Weights of a small image autoencoder: 64-pixel images.
Rows from block 8 of the encoder, named by matrix and row number. Rows with one number belong to one channel. Each number is 500 + 40 x the weight over the matrix's rms, rounded and kept within 0 to 999. All counts start at 0. Numbers have three digits each.
# sq0: squeeze pointwise conv (encoder.blocks.8.sq.0.weight, 128x256x1x1), inputs 86-171
# e10: expand pointwise conv (encoder.blocks.8.e1.0.weight, 256x128x1x1, transposed), outputs 86-171
# e30: expand 3x3 conv (encoder.blocks.8.e3.0.weight, 256x128x3x3, transposed), outputs 12-23, a 3x3 kernel for each
sq0.39:501439496453485482500493558500586498449490439497453509504500514501544500500409542500549558467500478480463501607457402479499535496504447451537541467407527493689357449459500518543575513491426487566500484467478497529453498453384497504522503498694338445542477478
e10.39:520487515522475465526528499519581525477517519514530526468500520516515499526526515491517491463407522515520511497499478522472506225710528520506456514521510526530515481525528516522529525501493497492502523519521364462526519472488518521508524526523524517516509526
e30.39:474490522540488417499412514552545404434651700537546359530511551474432463475523481510495487469493515482498553504504503535492483501504504511496503507520521525503525490432472400378383404381448493486504497458497495513504497501507501482507495504498526510478514530492485489515488501476530540537502523485488503498519511481500496500
sq0.40:484580478467482485500496510500476508472498535525435555503500505530543500500558534500496447492500508500498485509568469576468514483548532512418540376473466592498601389505500402380498352429520516538500535442577503582543500477472502516490466456506495583517406547
e10.40:507511498511500492513494520506418515505508505463526521518487488509505492517517501492509476443524510499512541494504519511492416534476523507504492494516492517517499510514521506513521517497518495491476515511511455483519508486480504509505516515511516496598486517
e30.40:561508519511480442491445452629446546325291381376550496506542509493551489512517477477485499515494511534517485493496512487508517506485505495506507487508517508470492550572521565587501538577497502510498496517478482466469480511514492504509513539497483495518522448541484533505528541497524547517507598491506479498506487532492459511
sq0.43:388486452486500648500478482500509499461511441441524471510500483488489500500517467500549438481500578454544408535453477480533439492585513500476388442475522434566548491540500499461472631479626586487500535473542522437538503270552605454567586534576483506442593565
e10.43:495584516492510561487474495501485481525491499524470472541485522486496460477475508487489488385501491509484496546470483489504599563395469496485479491477494477511508490482472499483471475500543502553704478490464665568466495494572503493489479481486480475489557476
e30.43:476599415522426521448576448498568500530457642444619417539545520494412427542533471490488486482495472480506497514508511492471483488489498475532513500458534491491504551487461549333450511343535497469483504467479515486490525514512512546496481515509526507510464543525502484533479489533517490547540490495497516494504471511485501489
sq0.45:494522510555505536500490450500564497462505512508443456509500475530540500500512456500586486415500499536510469425514460512504523541534489464499404577465647567488518579511500459562570451497588495548499466444424478532151494575445601557502579569611389421497549700
e10.45:513492492518453425525514446511479527477515508586545539505466511490506519532534500540516518243577518495522499467489464518437454529378542510493491524528494531481501505528540506524540531511473550512512530516619416444540513521470507512498530530519526508491520531
e30.45:490550535447582612465484559331536453657542593418457396543519518559488453472508479495474485468506473482491515511488500489497499499489489495555459518505519516513495412330408275437309382310390502457531454500510512508506523501499499518478507508498535498478524528441523479502485510455521504514469550497501496479495540499490494481
sq0.46:523474538486474495500503509500589440398489494452504528493500505538512500500546498500418530616500476520496435498555450478466487642529551526440515515444543580519496436499500549432509514429425522434500567497450517453483501640525448495471513516596534515461494351
e10.46:488554534480520537468527571494557459516482501518422434527495524544498526449446517520482533491471483524468486536515506477574447540521428493508514527456522451510516506459435498468436450515530539553669454480482567438429488541539504488496455454472462540512545454
e30.46:459408509488517366526471561277597489393306402752421462533505506482435491501501482503553491498461508528506465522454508503509490485517496503565487496463527518519494434469421487834347530393385503525495510582516489519542497523504476470493503515495484534494512443446503527481497541468563531532489471490507510482512499522495534477
sq0.47:484505511470503478500462509500403526610503519529461569483500535490577500500564535500497567474500555456513513488496449503457485482504506562509516540403519505616532521504500541530489517463524510479499471484489509506542512491439533498486615437653410407528484478
e10.47:504463495507517466509488458502683512494506503547514516478506510484503533512513501468508550361447506497509467466500479507526502488632517504496521506512514512450501515511515504509515513495472576499407513506495840618517504507505501504495511512507511489519480513
e30.47:403503508616567482458573555462396534285389454508288431492509545377476500493516484500497520477510493505506546495496504531518521498522489523500503514515500498510504484415452445491387442434447488472496489462460501507514491508504509505497493526503511501506518496499497470533486491460493529488522499521492483506508502504492517484
sq0.48:541528459496536469500498500500462564541412504455541429546500425523508500500588589500492575494500523507516442485553486465456526585489534503499587509519414468476427528479500388522435562438531486471500509539532523480492501417520548501476423452503444629468459480
e10.48:498477489497491544495486502497607497505496494496501503442470519533494496497500492492496502666452497492499503539506496499529495518530501496499515473501508499563492514501500495496501500484541508536595499499479339547502494506513494495507499496497498480559525498
e30.48:534464541534701477515467516589405545527285391386518545507529455526540483534519499489516516510460510499534499482464495520513520517497511479569524508496483519482515485623578457409471509556510495488489489493484501495485488495514495501514494490505488495519505467525517530516528465525512527482500510496494511498502492485494483518
sq0.49:495640461486516522500494396500567475451569555485560495503500453469493500500588546500535446457500475448501542541504566456448488480643404582492493438513429374476506640488500588519444535574434523484500471506501512507503510591520470431513570525663444572508454511
e10.49:494479504493530513491471569494546489528491496385480481500506539530494513486486499539492521512443493501491513523531502495522500568518482497492528515488508487462503517491483495491482487500504493509745487494475640488482493483534497496515487487492490507510515486
e30.49:514432538447431527503543472463438503557513372433570527498384524567515491498536471498496488512497517506458494515530501509509484509486488490420483486539534505530492530551544478362488508423521493537495489483521479496506512502498503502509492482490539475500463536488536430476513489510484525493534461521490458489491502502499509492
sq0.50:474504549516513501500455542500536433504510568487465468499500498541494500500496509500652534541500532543525493536504449486536479463421542594574531573499457576570607436499500492562433391430453497537501499482448499483375509454467499415537577475480451532446471550
e10.50:483538495481482519479477532485492479500478488458465469522518523547485536475475492502477514355543482491478524492518532482536512634488470485526529483474508476542491509479471484478472475497484502502379474480460633534471484536524487485504476478481477554537500472
e30.50:526578469522575403487599394621509660548478501468531429488481516488483523524518525476509480527485530539498510479459495468501527489491494511543483518512509531483516603418649281007464523417589494485498495516517490510496471476485502480493490506489479499511581513515542562510501512469518542501483492525498509502491476523489480518
sq0.53:673295523509485431500549445500460524463524508455545501551500589513528500500483519500548586623500417519551431486470465635540640412555501472571508458556503510719451491428500436593328356463541495486500441540584520426557487463511444533568554503735512445652539539
e10.53:502500499504479476505469476501698506488501502495510510493488481508499531508509499486502480476598503496502515497501487505456568551504510501527514494504516508630498505508510499505510506502474491498039506501370452525509503499471500503494506508504505523518482507
e30.53:428440518533342419614469336477328458470711459478579522504504523548414428490470473518515483524511475518490506500482500477520459507478506491474497482519538491488498492424520287489464440356468509489510489478492490473499507521498501541490513503481524532490503520490448476531502529484486511522484525509491482499488494485508493496
sq0.55:571419508448573484500516465500475508507473542515592450511500544590604500500598482500539465530500467539431565525532510503470474397425421561508487466470569499539554477521500480476495552484451481446500506406505490481440506509475516490461567521570441558506529433
e10.55:485486482484494517485526514486614487496486483547494489505534507428485482487489484505484479671487484481486496480481505485442662572437488485474476515487513488499480492487489484484490487493485480435287488485502575464488484452477485486503489488485486494457488487
e30.55:489467498502490492558547435402388512518702476486529489499457488456551474483482481508480502503508524514485503491531513490491496500463489507444507475523510482488504550515557510669440562556524511499493515451512487499495510514506511493530502517503536517504509508529495495504468494495520456514503519507495475508485528498502474494
sq0.56:495527501513523487500531545500480572449494426532522477481500453414482500500413513500493475444500635439527422417508423461498505576429448561469522480492502478528564474503500527521523459592585498555500484455571492483514510603561548441480524540458500569464416450
e10.56:507560500511444543517514450509581514477511509490512525545480507482504497519517501544514482245486513499514502497496504511400479466510524508527468506516483518448502479515524508513523515499474466551346516507542560513522512482572508509488519518517515538431556519
e30.56:462471568518513436461509544500549429698267433595601493494496509479467460520496507503513470527500484479503508489499508498533493513470492504483520503476538500515493527425530472427494519468473510484479492483501500463494513523495529585514490510507538535532486544504485503508478528494477498556481549519479516522503516497503496506
sq0.57:508477514546494472500474529500487499452519469536595561504500475484501500500457584500523498545500531477492469416495498464491519492547538508505535481441482488617474517482500525433571474553456524519501482458492496520530518455467496498488545471599515530534494496
e10.57:498439476499526488509472447497497512490501492500527527475480521542493562520520483538502550482562501478508482483534479501489485147703528495474592493518489516518481555512525493509526518496534545491532516501580460658530496514468488495497516515503513522416538517
e30.57:481416493551770435489401466509446375390561484493410452543504483538426473480525456503535499480449548506500554487495503468533500477488501496500513525542505500502513560588547516531488514463466509512484487411457486483492502507510501476492496519500522513506483553537484511528534487501551570559492528523492492510494500489486507504
sq0.60:537590384400475545500468515500500523528561548504542551515500450509499500500398567500520588500500440505557556549539410498585428573503489487372496473471526405544500494508500461526495515593542545527500472528523488452631497588491461414528587523483557470496532545
e10.60:486499477486512485491471556484450490499483484445492498501486508500482506495493479543486504664426488479488485500494463487490349526493498481513487559491493493412476487493498482490497493514462553520638491485480634494498486493525482484497490493489493502512539494
e30.60:499490479509723504408442466428531701341212406455335448442477527436570486457535503494530522501493501506497490496487502496517526497531528502457501500554500481500509260338384344839769404558466464524476473492498484493521503515496486419494481482523496485481490509459524469493483516489494526573539553494497474492500546493503506514
sq0.65:446572554510462527500482611500551521496542455464429489494500539473520500500469439500457494468500529510571458579545477541549489534401416515402518472513470453430461427499500543538466564496558531425500534487610512558453507509493473510505536502706416540479511436
e10.65:490576495490509523489537487492454487513492491541483487476554470465493442490490494500491486429450489494492497514487524489551509521537487491493468531490487491540493485490486494491488488518490510500559490492519633459488492500526491491520490489491490465529463488
e30.65:560554532407357619457514588508370428510288448513581599474523525500561509502480514487470533498470443506533495502537504540474510510519485495510474466545514480453496492585562773540612530548461482485489495476490510525508496456486474448471498496501474451505422503480497480462518475484482498526475492484507526482517502499497466500
sq0.67:451575592517478472500526490500481542443471408434499493499500411498477500500440577500523493471500525495444486451470520429416463444504464495542490485407368462574471553512500530552480518632490523549500433577492498617450504533612485604468480435383506433455503494
e10.67:503537503503483522506448456503467504480509505528503508533521502503507481507506503457507503521464505503503503549489524505476402598519506504505483508506501508463504489504506502506508507520540474535458507504567416474502504497586508503512504506503508481450528507
e30.67:519457587541505397406556500606449485612480527490626455522507492523465488512485429487518486512479487471523513491514514498509542494499507513479521496482495501495488541481552441308553497559615476503476484478472498469484501531518505554505479487514495517505492499526487512508457488520529546512503482462490488542506494488504520515
sq0.68:553500451461482476500509481500581555545550562507427463508500498490469500500446490500418484534500519547469541400531508497542476410546518533455454435572276555517626398517500575448422454520462483463500443341551488404536491497546383491474484231459511518505592884
e10.68:510471501513473469518483471510566519480510508507519524490508486496507507520521505542514527450523513501514522489506498514496414475464526510505504504516498519488503490519524506515525519482476504467555518510527276517523512511490507509506519519514517492444497520
e30.68:548593518427414462587389415677441403509957311310627517482531541464455505457494474488465492490501482497470498506531513515485513504495510505504529487508510492487501478585509551613580533538529502508483482453508485486486501492502499505512486482512506491501475538519484506497518510514472490516507494509515506517507475521510494514
sq0.70:448505490460510388500535512500442409467365456540530546500500494501543500500456607500690467541500494492541518673483585472507575518566471520558472582476499555468525421494500454479509484450441476504500509458481507457509482589450517346447478461459545495503603544
e10.70:490490470494495520501461487486517505514495487488522519497538495530488537510510476513497481471507494474501545527544510496539508403441518489555544492508505507480474502503515488503516507502511507500249508491523501512518491457514485491537508506499503556503504507
e30.70:531481556458570489572522430661265631568763303439511565480451557440564528514476495460469507494488537517488487483549508539513474476451521505510498483520490483520489782700587549192399664554678505494505485494523505531529478446486476451513492487487488481487541416516487526478476522511448519457496545550495513496500510494501461502
sq0.74:380525463408481460500460458500497392441519521530418519502500584459475500500539460500476517595500533469447445497470516485465506442524474473521504449498521491520533508471500510474447530501561527575500528523508505469432488538479475443456472442476496448514481491
e10.74:517453514515521537519509504515525517514515517455516520476500488462515505518524515463516511482509518512517509506509480519541394374464522516493467504516495518546509496518518514518521518504479465490491520518517440408521518493537519517491517518518517490503499518
e30.74:520559493471471525525514493556479527541593522522577532490501507480544538528515478488479503498549479516494490497497486505499512487490492508485488513491511498519495558535579501372472479496524504475494485491484491492498507504512518539495501508493510500508518518502498521510496487498505522506493474503498513505517498501508507501
sq0.75:526552470531465480500526566500403489468604514509591526518500481490524500500443479500547508543500409601480503502486460450507387469483514534426436469568483545487463516519500460399513487478478474420500574435537502511374508488443473546501401555459619654477459465
e10.75:491511475494489498499488496490394504496492490475511514491515502502486495505511481578496512483347496475496520511513486495499595388422517489534527512505514507475478504504514485500513508506505518475534504493628257615516492506499484492512504506496503504397497504
e30.75:492449576540592478461558413496564479561957489397645544498447522467524549486534469505510481480481546501500498538462505509486487516501503470500518521550484525500496672571665475412498529350435517548497503478482486509506490520500504449506492493498489495479492533491507503463519450477519507456458494499515485497515531507491501500
sq0.77:507497448541538468500454513500567454465451566451494512461500469497456500500510532500567401581500525488477450557461543453517529448562492520448466500506651526475578586525500415464492522457496498485500411572471486509553467498424441415499504470468531545534393478
e10.77:487535477488519531487517559483550491493489486618495496519496537484483467495495480505489511502496488481487491528485482491508497492505499487472461552492501495525478478493497487492497493535480521539356493488590450499498486531581483488503495494492490465467567495
e30.77:388527515481709448483472507480578426602520429568457579480520501545504558485532496488472520508486458485520513506509495484467537502500492468518492488514506512460514482477551379441549536531505474487491475541456494503473506479492492487471501483495504480494516461482544512467498455527489510508516621500503525499503541518508488500
sq0.78:489469486481449503500507503500475466530490464507462465462500466486522500500497504500504434484500470473476506486459429483597466457569445513547474598430474482531492526502500507510454514473576459532500554564506476532447493447510463494489535500523531599456423511
e10.78:488525456493519454501541411485438512492494480473523528566496532564483629515515469613497510415501490465503489472506507495515564577542531486573548575513545516465468513508522487502523516508496582516519514494482466477528491512487478487505512511495509636542515513
e30.78:518539480496487549528435495516475467347522417602519416447528515528609560490554513507505516512466515486511514523472490481610517518496489507495515477561484510504500309626431494999639392524351503510487469467487503517550499480486509431513499512509539504513554422504500498495547437542550611528465558502495491525507570512483514496