python train.py --model="image autoencoder" --crop_scale_min=1 --translate=0.12 --encoder_activation="relu" --encoder_stem="single" --loss="mse" --decoder_upsampling="nearest_conv" --optimizer="muon" --grad_clip=1.0 --epochs=18.1 --warmup_steps=640
Rows from block 1 of the decoder, named by matrix and row number. Each number is 128 + 24 x the weight over its row's rms, rounded and kept within 0 to 255. All counts start at 0. Numbers have three digits each. After the name is the row's rms in percent of the matrix's.
# conv: 3x3 conv (decoder.mid.1.conv.weight, 256x256x3x3), inputs 36-41, a 3x3 kernel for each
conv.43 090:104137141122123131136125125113101108110131121130123130102098142133079122117104102136126123111113112143124137161135093146145123113130133137115100067090085134142106
conv.44 096:116109124125153156131144130128124116132131151142176146147110147136113125108114141140134138129163116120088127120127120150116139123103121158140134154125124106140090
conv.45 095:115122118135111140121132122118128126129108109135153135118096110143126138140121125131132124150145124140119134135129101117141131134122121133127131143102143129132149
conv.46 097:112158116122098121137163127132130123120139125142085128115147116255172130096104133119098095123093118113122100116166136122147136121123103131123123097128135126084134
conv.47 109:131118109134122139123114113133117128108143128136137142115149155130142128136151124149141138144164133154187156117118125116098124143131141133138119116096124128111144
conv.48 093:132126135121192115137122147135144127131121114146154133130128134112179144102124121098137146109134133124118101157131109101135135135117119139123129122126097102128113
conv.49 098:128136125145116121110127121116123131138137148120088154129135143174138145091101142138125133143122116155139140152120140111166126096119147096133130134068120088127089
conv.50 097:139154128141137102113125100110149123117096159115117129179108142155100111137118149145127123139095116151138137125154176094111152090130142131138121088199143130146142
conv.51 085:142172112113089121142137129147140136123121159109077166112131112110139090088124132145114130116169145143122155138092164100142130145163161115115106077151104091124124
conv.52 092:139125124118109132098130126139106129133088112144100121137123152116096134131152149142140147147168125152143124119176119138185123163143150117129118114131119155111123
conv.53 098:150127111120140121128126117137129126115162132135139118112119129096115148139113132128118119135152141138139121128124144113153131129143130090133132143136127134108171
conv.54 101:142108110123142131135125131089098065131119105159156122123139084063145101139147106159151158119176157143156121088123121113158114102142100097109142130142117128107149
conv.55 098:104104117108085142145111130137170165128073114156148107116117103142077153143140124129140113107110098088166100183128121147132146204160132129115113163088119102093090
conv.56 112:108126106111126116106114114130134133120134126121147105140121128113109110125161129128114125142142132133126131114153146100121136125133124132131142129138173137132137
conv.57 100:141115122149130139133176118160131109124067109120140105135133103144107109155136113113115117111151139129117102114178087101190126151127131144129160118168133126131125
conv.58 105:118127146099134132108124134137091110126114098109084108125147132069123136169107132113126121189148114132126122146131116132154123097101100137114086108124115164121110
conv.59 096:132125150142155144125121125139117107159147121106137098140156111091069183112167130106133101103095120116130124137165119117098201111128150122103114123124150157153134
conv.60 094:122130141139177121126130135141159153141150146103115139107102134168206100119109115129128135121120127144153137117146138108115109124111127134118112119196122110089117
conv.61 111:124132130118127127129130130154156159125093129138086121139000107130000134121077137121120122124114107138114117113135153128102151159151152118099144129063131140130125
conv.62 089:114107121129128126111123106133132129142117115118120110124114146143142143126141134144128133140099132148127129114124143101176147140137180147140137107155159138113182
conv.63 098:128112131146136133153152135146168135121153154134084162141091164121133120131111084114136145119101133078115110145139128159128135191147100083120103106094122092069107
conv.64 096:135141119151117139128114113125138108146149138108121098080125108124025094114111115146117137123093116137100110154117116138136176141140134116108120119125159152119118
conv.65 109:133172124115114143129134127186114104136157128130134116149183096148129130123139137127118129110105122111120136139131128133171139168141138140149096142103153139130118
conv.66 096:136127128102150111115100109131136147143135123119183115126144147058075156153156165110129119176135148141129147115114117104121125152106136135154148101100126164141149
conv.67 109:141136131120132125130128123116142125103128135160142119130133112135200143121149123119119114121164157111124117125145140129160124129142134107131130118163158126135129
conv.68 085:152115121102177149120117110143168158110155144127128143114114137106115150120140129125074130170147145122143127135173132128109130147120146107059135074205132098082140
conv.69 094:122126115121137112130089121135116120076126137132075117140162141110077116125120121127112117103117127096142129089107171100064133079098144124166120178070158146090134
conv.70 109:149153118144159138129156138119114122103104131126107137054083126064105147100111138117131127098127108112123123114144146126114131117132134119144118162121149138137134
conv.71 103:119122139127138127150135130088127118123144121123127165151108160141111192176101138112122134110100081128134133104090119130143101118121105100098135113106086073089128
conv.72 090:130141125113136131118136128136125114138151138138101107148122151117054135117111105130132123124097117113097107121109106157150169158104125153133151155089161159105137
conv.73 103:129135134136152096130127146125118129149131111129118144114133090104160043133117071125123127113069094118108139142123123126142141127121136116106149103214000140117113
conv.74 088:118116144143085121112105132145164133135115127151067141129129111127128105097106129115129137113123124164134129139156114150152121114124128109137120108109120127131138
conv.75 098:156133123145098123110102124136144131109123139157105130142134104117193143142131114133101126131138136136106127129175126125159138127130147137104116130141131118138111
conv.76 123:112091121113132132117129141150145156134133139145175151121135121127153112127134117116109122142125139134109098129143112116134099151156110146155154123126128123133105
conv.77 097:112114137137111123110128143120126125156123124183115104132114136181062126111095133119158141106144156108135142104185148144150121158163153098110113192148089133145134
conv.78 113:112130158142126161123135116113147127141151146107138146130161160150161184132142139106099119093132149109124138140119141159096155151107145157183128174134138159137168
conv.79 089:134127098108102128090114103122128128098116118134107103133126119054066195100110133122156119147142114126131122131109136121096134140139127142147124109099163109155137
conv.80 094:103118125142170138105129132118153116168120135118156116154156136179072152138140123144121135149149139129113132102102113132105144135126162128175121135078154139117115
conv.81 099:122145138118166135129149149145110099116137108105095134101091111107157150113121114154087122123103087137073119131143111136155116107140126157132140097114142100090118
conv.82 101:134159141130146128149131147147119134131110126127119124148148126147099127139165120118161149157203161146149126136147140120141153137143143120091108112059095103110107
conv.83 111:133140132120150142138143137126141139138160125094113108147127123184080141163121115131122124105107152127112144134114117113123140120130124131118129190150105195167101
conv.84 099:111144133138156148133142136096103138127150133094082170125168134090124115106145134127133135111145102130130117103103150135128135163170151125107099095159118093139129
conv.85 097:132158122151150111133140125136095113149140106128120117112127109217114027140124124133132130141142132112128137133119113124140125115149154153094118131047137144095111
conv.86 109:126140141139100129120144140149181158110121141150126160117120139131119122117131115123106146122137142134129128101141135104103116096071068094145122104086125125097105
conv.87 102:145095143128105064128097104099150162122124124064116205119177133111129160115154127155141136134166155133135151144167148103163142111127130106156164130118148151163136
conv.88 099:121102138145121117140151120115116127113123110133171108133123121138189119118131135139154123149108122139139120109125117133105123140129118125129134121106113098078140
conv.89 108:133117131122140162150178128132144126146121118136119109140157109116148085142120134128109108156117144107140114161146188161103196148146171121125116118138092112121114
conv.90 100:098102132105093089105106125131136131099118114132092118128122108104192130147128187117149106119122133105127109144113156126113163143079130116094155109057072134122134
conv.91 084:114112133105153140151137146144145147157157152152175127112085101111195100132120125129155145154097120093067103129099144168110154187166150097108106153188125112128086
conv.92 102:130103107131133132121130111095118120119151144086120112106140116103153126125159088127115129134128125114125164124104167058083142070063116141147124107130124132151129
conv.93 089:098104130087146123122099122130120116115128141109116083134115120184165071136140112155140125186109153161159131118141144136059104145137133115120124133186134108120128
conv.94 096:135123137123200141129119136119082095148139128145189141148104115215174132129155112129108122110091126117152120113116149164100123136126137136180154143200178112141160
conv.95 094:147150121128152143139120113144119104135125109136134151088111130167120110122094132114117114144111120116132087070040095132076091116116107089137107076132124133139129
conv.96 093:116144117114116140144160159130088136112136150117124117145158160126120188120101105136115109154166131122154132083189146057073130025037072125122109126097127120151100
conv.97 113:138117141120144132117117119134154141122158128119148128137181137115137121129112143147131134142146138138135131110100125132141127137138136092121093142128120127144145
conv.98 098:117124123112182107116140122102126138127103130111068081116155142112157131114174160142130129189129146143182149118163136114144166091096103158136147147104158167161174
conv.99 101:126153144109132155124159125131120139131127145131136124129093118184130115134101124134124141115090096143081118173110145182093113239189186142109126132128132084107126
conv.100 092:132133124119117127121109124120134128115137125185110104127137133039134118135105124132142136136168140124134134127124116147115111129131120133112143109054128121114131
conv.101 089:114121140124125142146153134114105123125102115159099116153157134143106112131150115141155143131103134123131145151113128145085121147112140123119123133100131151110156
conv.102 117:124128151110148156119133141125127115118136137089111126143133122176056166149140130126162126064129128108138132082131160040115163090151151141113115155125119132108134
conv.103 101:120137108128186137107112114129119117144147126136176123106150110142200127124143115148129128129107128133125132146131143144148143156122141136146119149145120142140110
conv.104 103:119133131136085119114098125117113118099121112149114102110136128146118150120161140119131131110146160121144129131146150112100132098079121140158121137119123150180139
conv.105 095:115116129152167124131117122134117132156141136115167110118135096111174113141132108144116129122107126126141124118118152169184135143148132112141135165132113103131117
conv.106 092:101131143126152129117109132128155115119148137103110116143116148227108153134106110134118138126086124151115135129126166100117142129078113115141148141136183097176133
conv.107 087:144123119125160093111135092101139138097129109092156143127138123103180122108124147150113134129114128140121125117144121099123135109083104146133148141180127136175131
conv.108 101:115104092143142107117140125084069078100100089091109100158139135095164167150114154146140134129139114127111105151108088164142118153111123153134141164085183169151173
conv.109 105:115132134146134119134126114112121127112130122118128119148155130162122139110142142119119094151136109101131144167083116201164106143160109128106119143118142121164139
conv.110 103:113119123146144123131129115130114160159119152123141117126159127118159207133119114122141140152158125129130133120160152104124130125112137141166087134096137128104139
conv.111 122:132151140121114136158168135131123120115120133141130144119143129129136122131158150149155150148134128138111131125143156140139122090048089119103110105100105153153135
conv.112 095:114122129127103120114132112131137141131141121128102148136130133177161149127131146128126123149157138126131125122121105135076109147115109141166116186077128123125119
conv.113 088:127145139141128095142129130123149174156171157126171144115119113071126144114103113118147136097068177177128140112134162111193125106103111127110160084143119111097109
conv.114 113:121111115136157140117138119080065069117124132100111091173152125122097130095143136126135129158103111124125141109156104153146096102114079130136142137090152161159157
conv.115 099:123111113150171132124128127112140137125120129094147110140129147104116117108122123124125137127057136136106129136078129129087101127118109115119143137072133123154125
conv.116 092:118117135110090139116146137130145131103128119132047126120117122132166145136134145111115114117117126116105119112126123129143125131141120108149138102071117115157112
conv.117 103:145143122115074124134112141131120124115109111159089127129152137115130144135129146126137144110169126121150128154065098174130101172154143130108131124122137134125127
conv.118 111:137105121164113123133119107149105120151098144166116156109114133128070110096122137137132131126106113121122121109098124121110131090135122130143128175109139100136151
conv.119 103:089148143158151132155171161169172162120196179104143128090150116182146135170125139172125114108135108093126118146125132105133104146159128066101106040104114094092077
conv.120 109:140101106100124147107152148102117111137117133099116101220100126085140120122110139134139128165130143145134139159117094083178117133141127136087136160162117086138093
conv.121 091:137067143147146129125166120148156179133121148103188169112078144149141131110130141135120105122075123136121126136097118130093136117094099139107145130186151122138102
conv.122 111:144136129131133126120122132137124119144146128116106142113126139117114111113116109124116121131114118130140113131123112118158125103144138148117118155116128126137124
conv.123 109:135119147133142118111124098140124130119123104143122110131139129155148120135140135100102127126153136123142135154148103178124097144081084134125138127126114120136140
conv.124 087:129111116153199121118165147158153128146127116109174108137143119041155122121139143139153135148111124122142142116127140165095138126186135132145103112109107151080125
conv.125 098:132138136101117138125151131095157120089129121132118131116088136134127127130125131116124116117133126110095114110169160160134115187186142144150147085137120113112118
conv.126 096:137134135116126118138121144120132134125143134119133128134133121100012143126127134151126140131100138137139149129112159125093093149149128105106134129062122126108131
conv.127 092:114135119125117135150144148122143123111093118136114126126094113153151190132118110129132150115150110138147129107138097133133123160145120143114156189085139137128114
conv.128 109:113112129147127123116119145155141144104153111104115111164106124125130094140109112128105115129105096118111129137182090083154121081114085137134132148120129136136140
conv.129 100:118129128111137135111112132108124132111100134116115126089145146032182177127135141148125139172104124156116124113122168108117147121115126149134139095174119138113128
conv.130 112:126128132106074108131089120115132128129122151184149159121128118145104136112128117153128148132124142159171132142146095091150134151063085137151143121096144160089153
conv.131 090:121134128095105134132128132111088111108122115101113145121120123091101136119107124119110128100091119110138132137120136111112107144114157106124126135072129111076128
conv.132 092:141142145131171128136125152122099101150110134170184147131150096128099103116111123118112121101112107128098127129121091152112096147164144127107110135148110132124124
conv.133 103:137142134111119145133143151128145108110139114102119116152157132000127111145152120130126139140144142154126132116167159091125135114130120095128154033099143123101133
conv.134 092:121139160126072130135117123154144130154119151143089127121124133100147136143124142099128126101127148110155136096140124183141113151144124096096097101148157116071092
conv.135 102:121130130125090126113116099117128133126123123137073115141108133140038119145128129135120129128165127139147131117137142134142144141138140115113121124087122126143120
conv.136 092:121129125141121134139120132129148122118145125107087129164148137142117166138154118128133122142185121142134135133180160125087159127122113133107113161255140163124123
conv.137 086:118072100116168134125114110105081046127081133112182142153104124138132142129118121165165113178116161144127150157112152139161158137141145111142142172146134168176156
conv.138 094:132108126141149129152136135104128127154140142123177121142130135153124132124124138140131134129108115131151142120104117122121115124114142113125121159072132103141122
conv.139 095:147131125106082110141110122111114101115132125115090123116123113150132156130121138140125126119160141122128143133153132127138115123149112133126142142089138136089109
conv.140 101:115117119143088122111134145139141131138156114123155138141119131129091127137155124145137148130128130140112139138104154150115097137134132109118129127119140139141145
conv.141 093:117146111155198170119136132126133114140112145129178154100175097153217071106111114136128119126150141115104103095094137114083105123149149123091123108131092124113125
conv.142 093:128143156128127123145156148110138117121123117132097122170185141144207109120126121140141139128125140143121110150201142145135192107118167143128129121114127097120106
conv.143 100:108137136122133110109132104122135128098138125127115112111068145098123127117135122146141125115109134107112122114076100159150080139168126150110139132182152143158137
conv.144 095:122128108161140144139138127121159123118118158126092150140142155137042141135147116135142125139099133143125141132174150150119115141112134080115132150095084115125118
conv.145 112:142115135128147131125145144148140132137127141139190141141138125097142120132141142129116131115097123120082135136139132153130134150134125141146134128211144133150135
conv.146 100:126135121141151139116136141134133141164145139131195111125168125160225151140111125115114130126120122121117121118123141136133120109127121137152115120246135144154120
conv.147 093:125158131153126134143158124101090101120144141097085094147119143153172130124138117098119125133115131148112156130113128110150164093097107143141136193184165143178140
conv.148 092:100116120148145120116139142114124142129110110109156130150125116128117107148144117154096131094123122112109126148171146129145137140129132127099150119122118140130120
conv.149 091:153140135128170160121146165106078100134156136100171124136112152116163162136125133131151133131126148145125141139127091110220147064115153145115141115151137090089139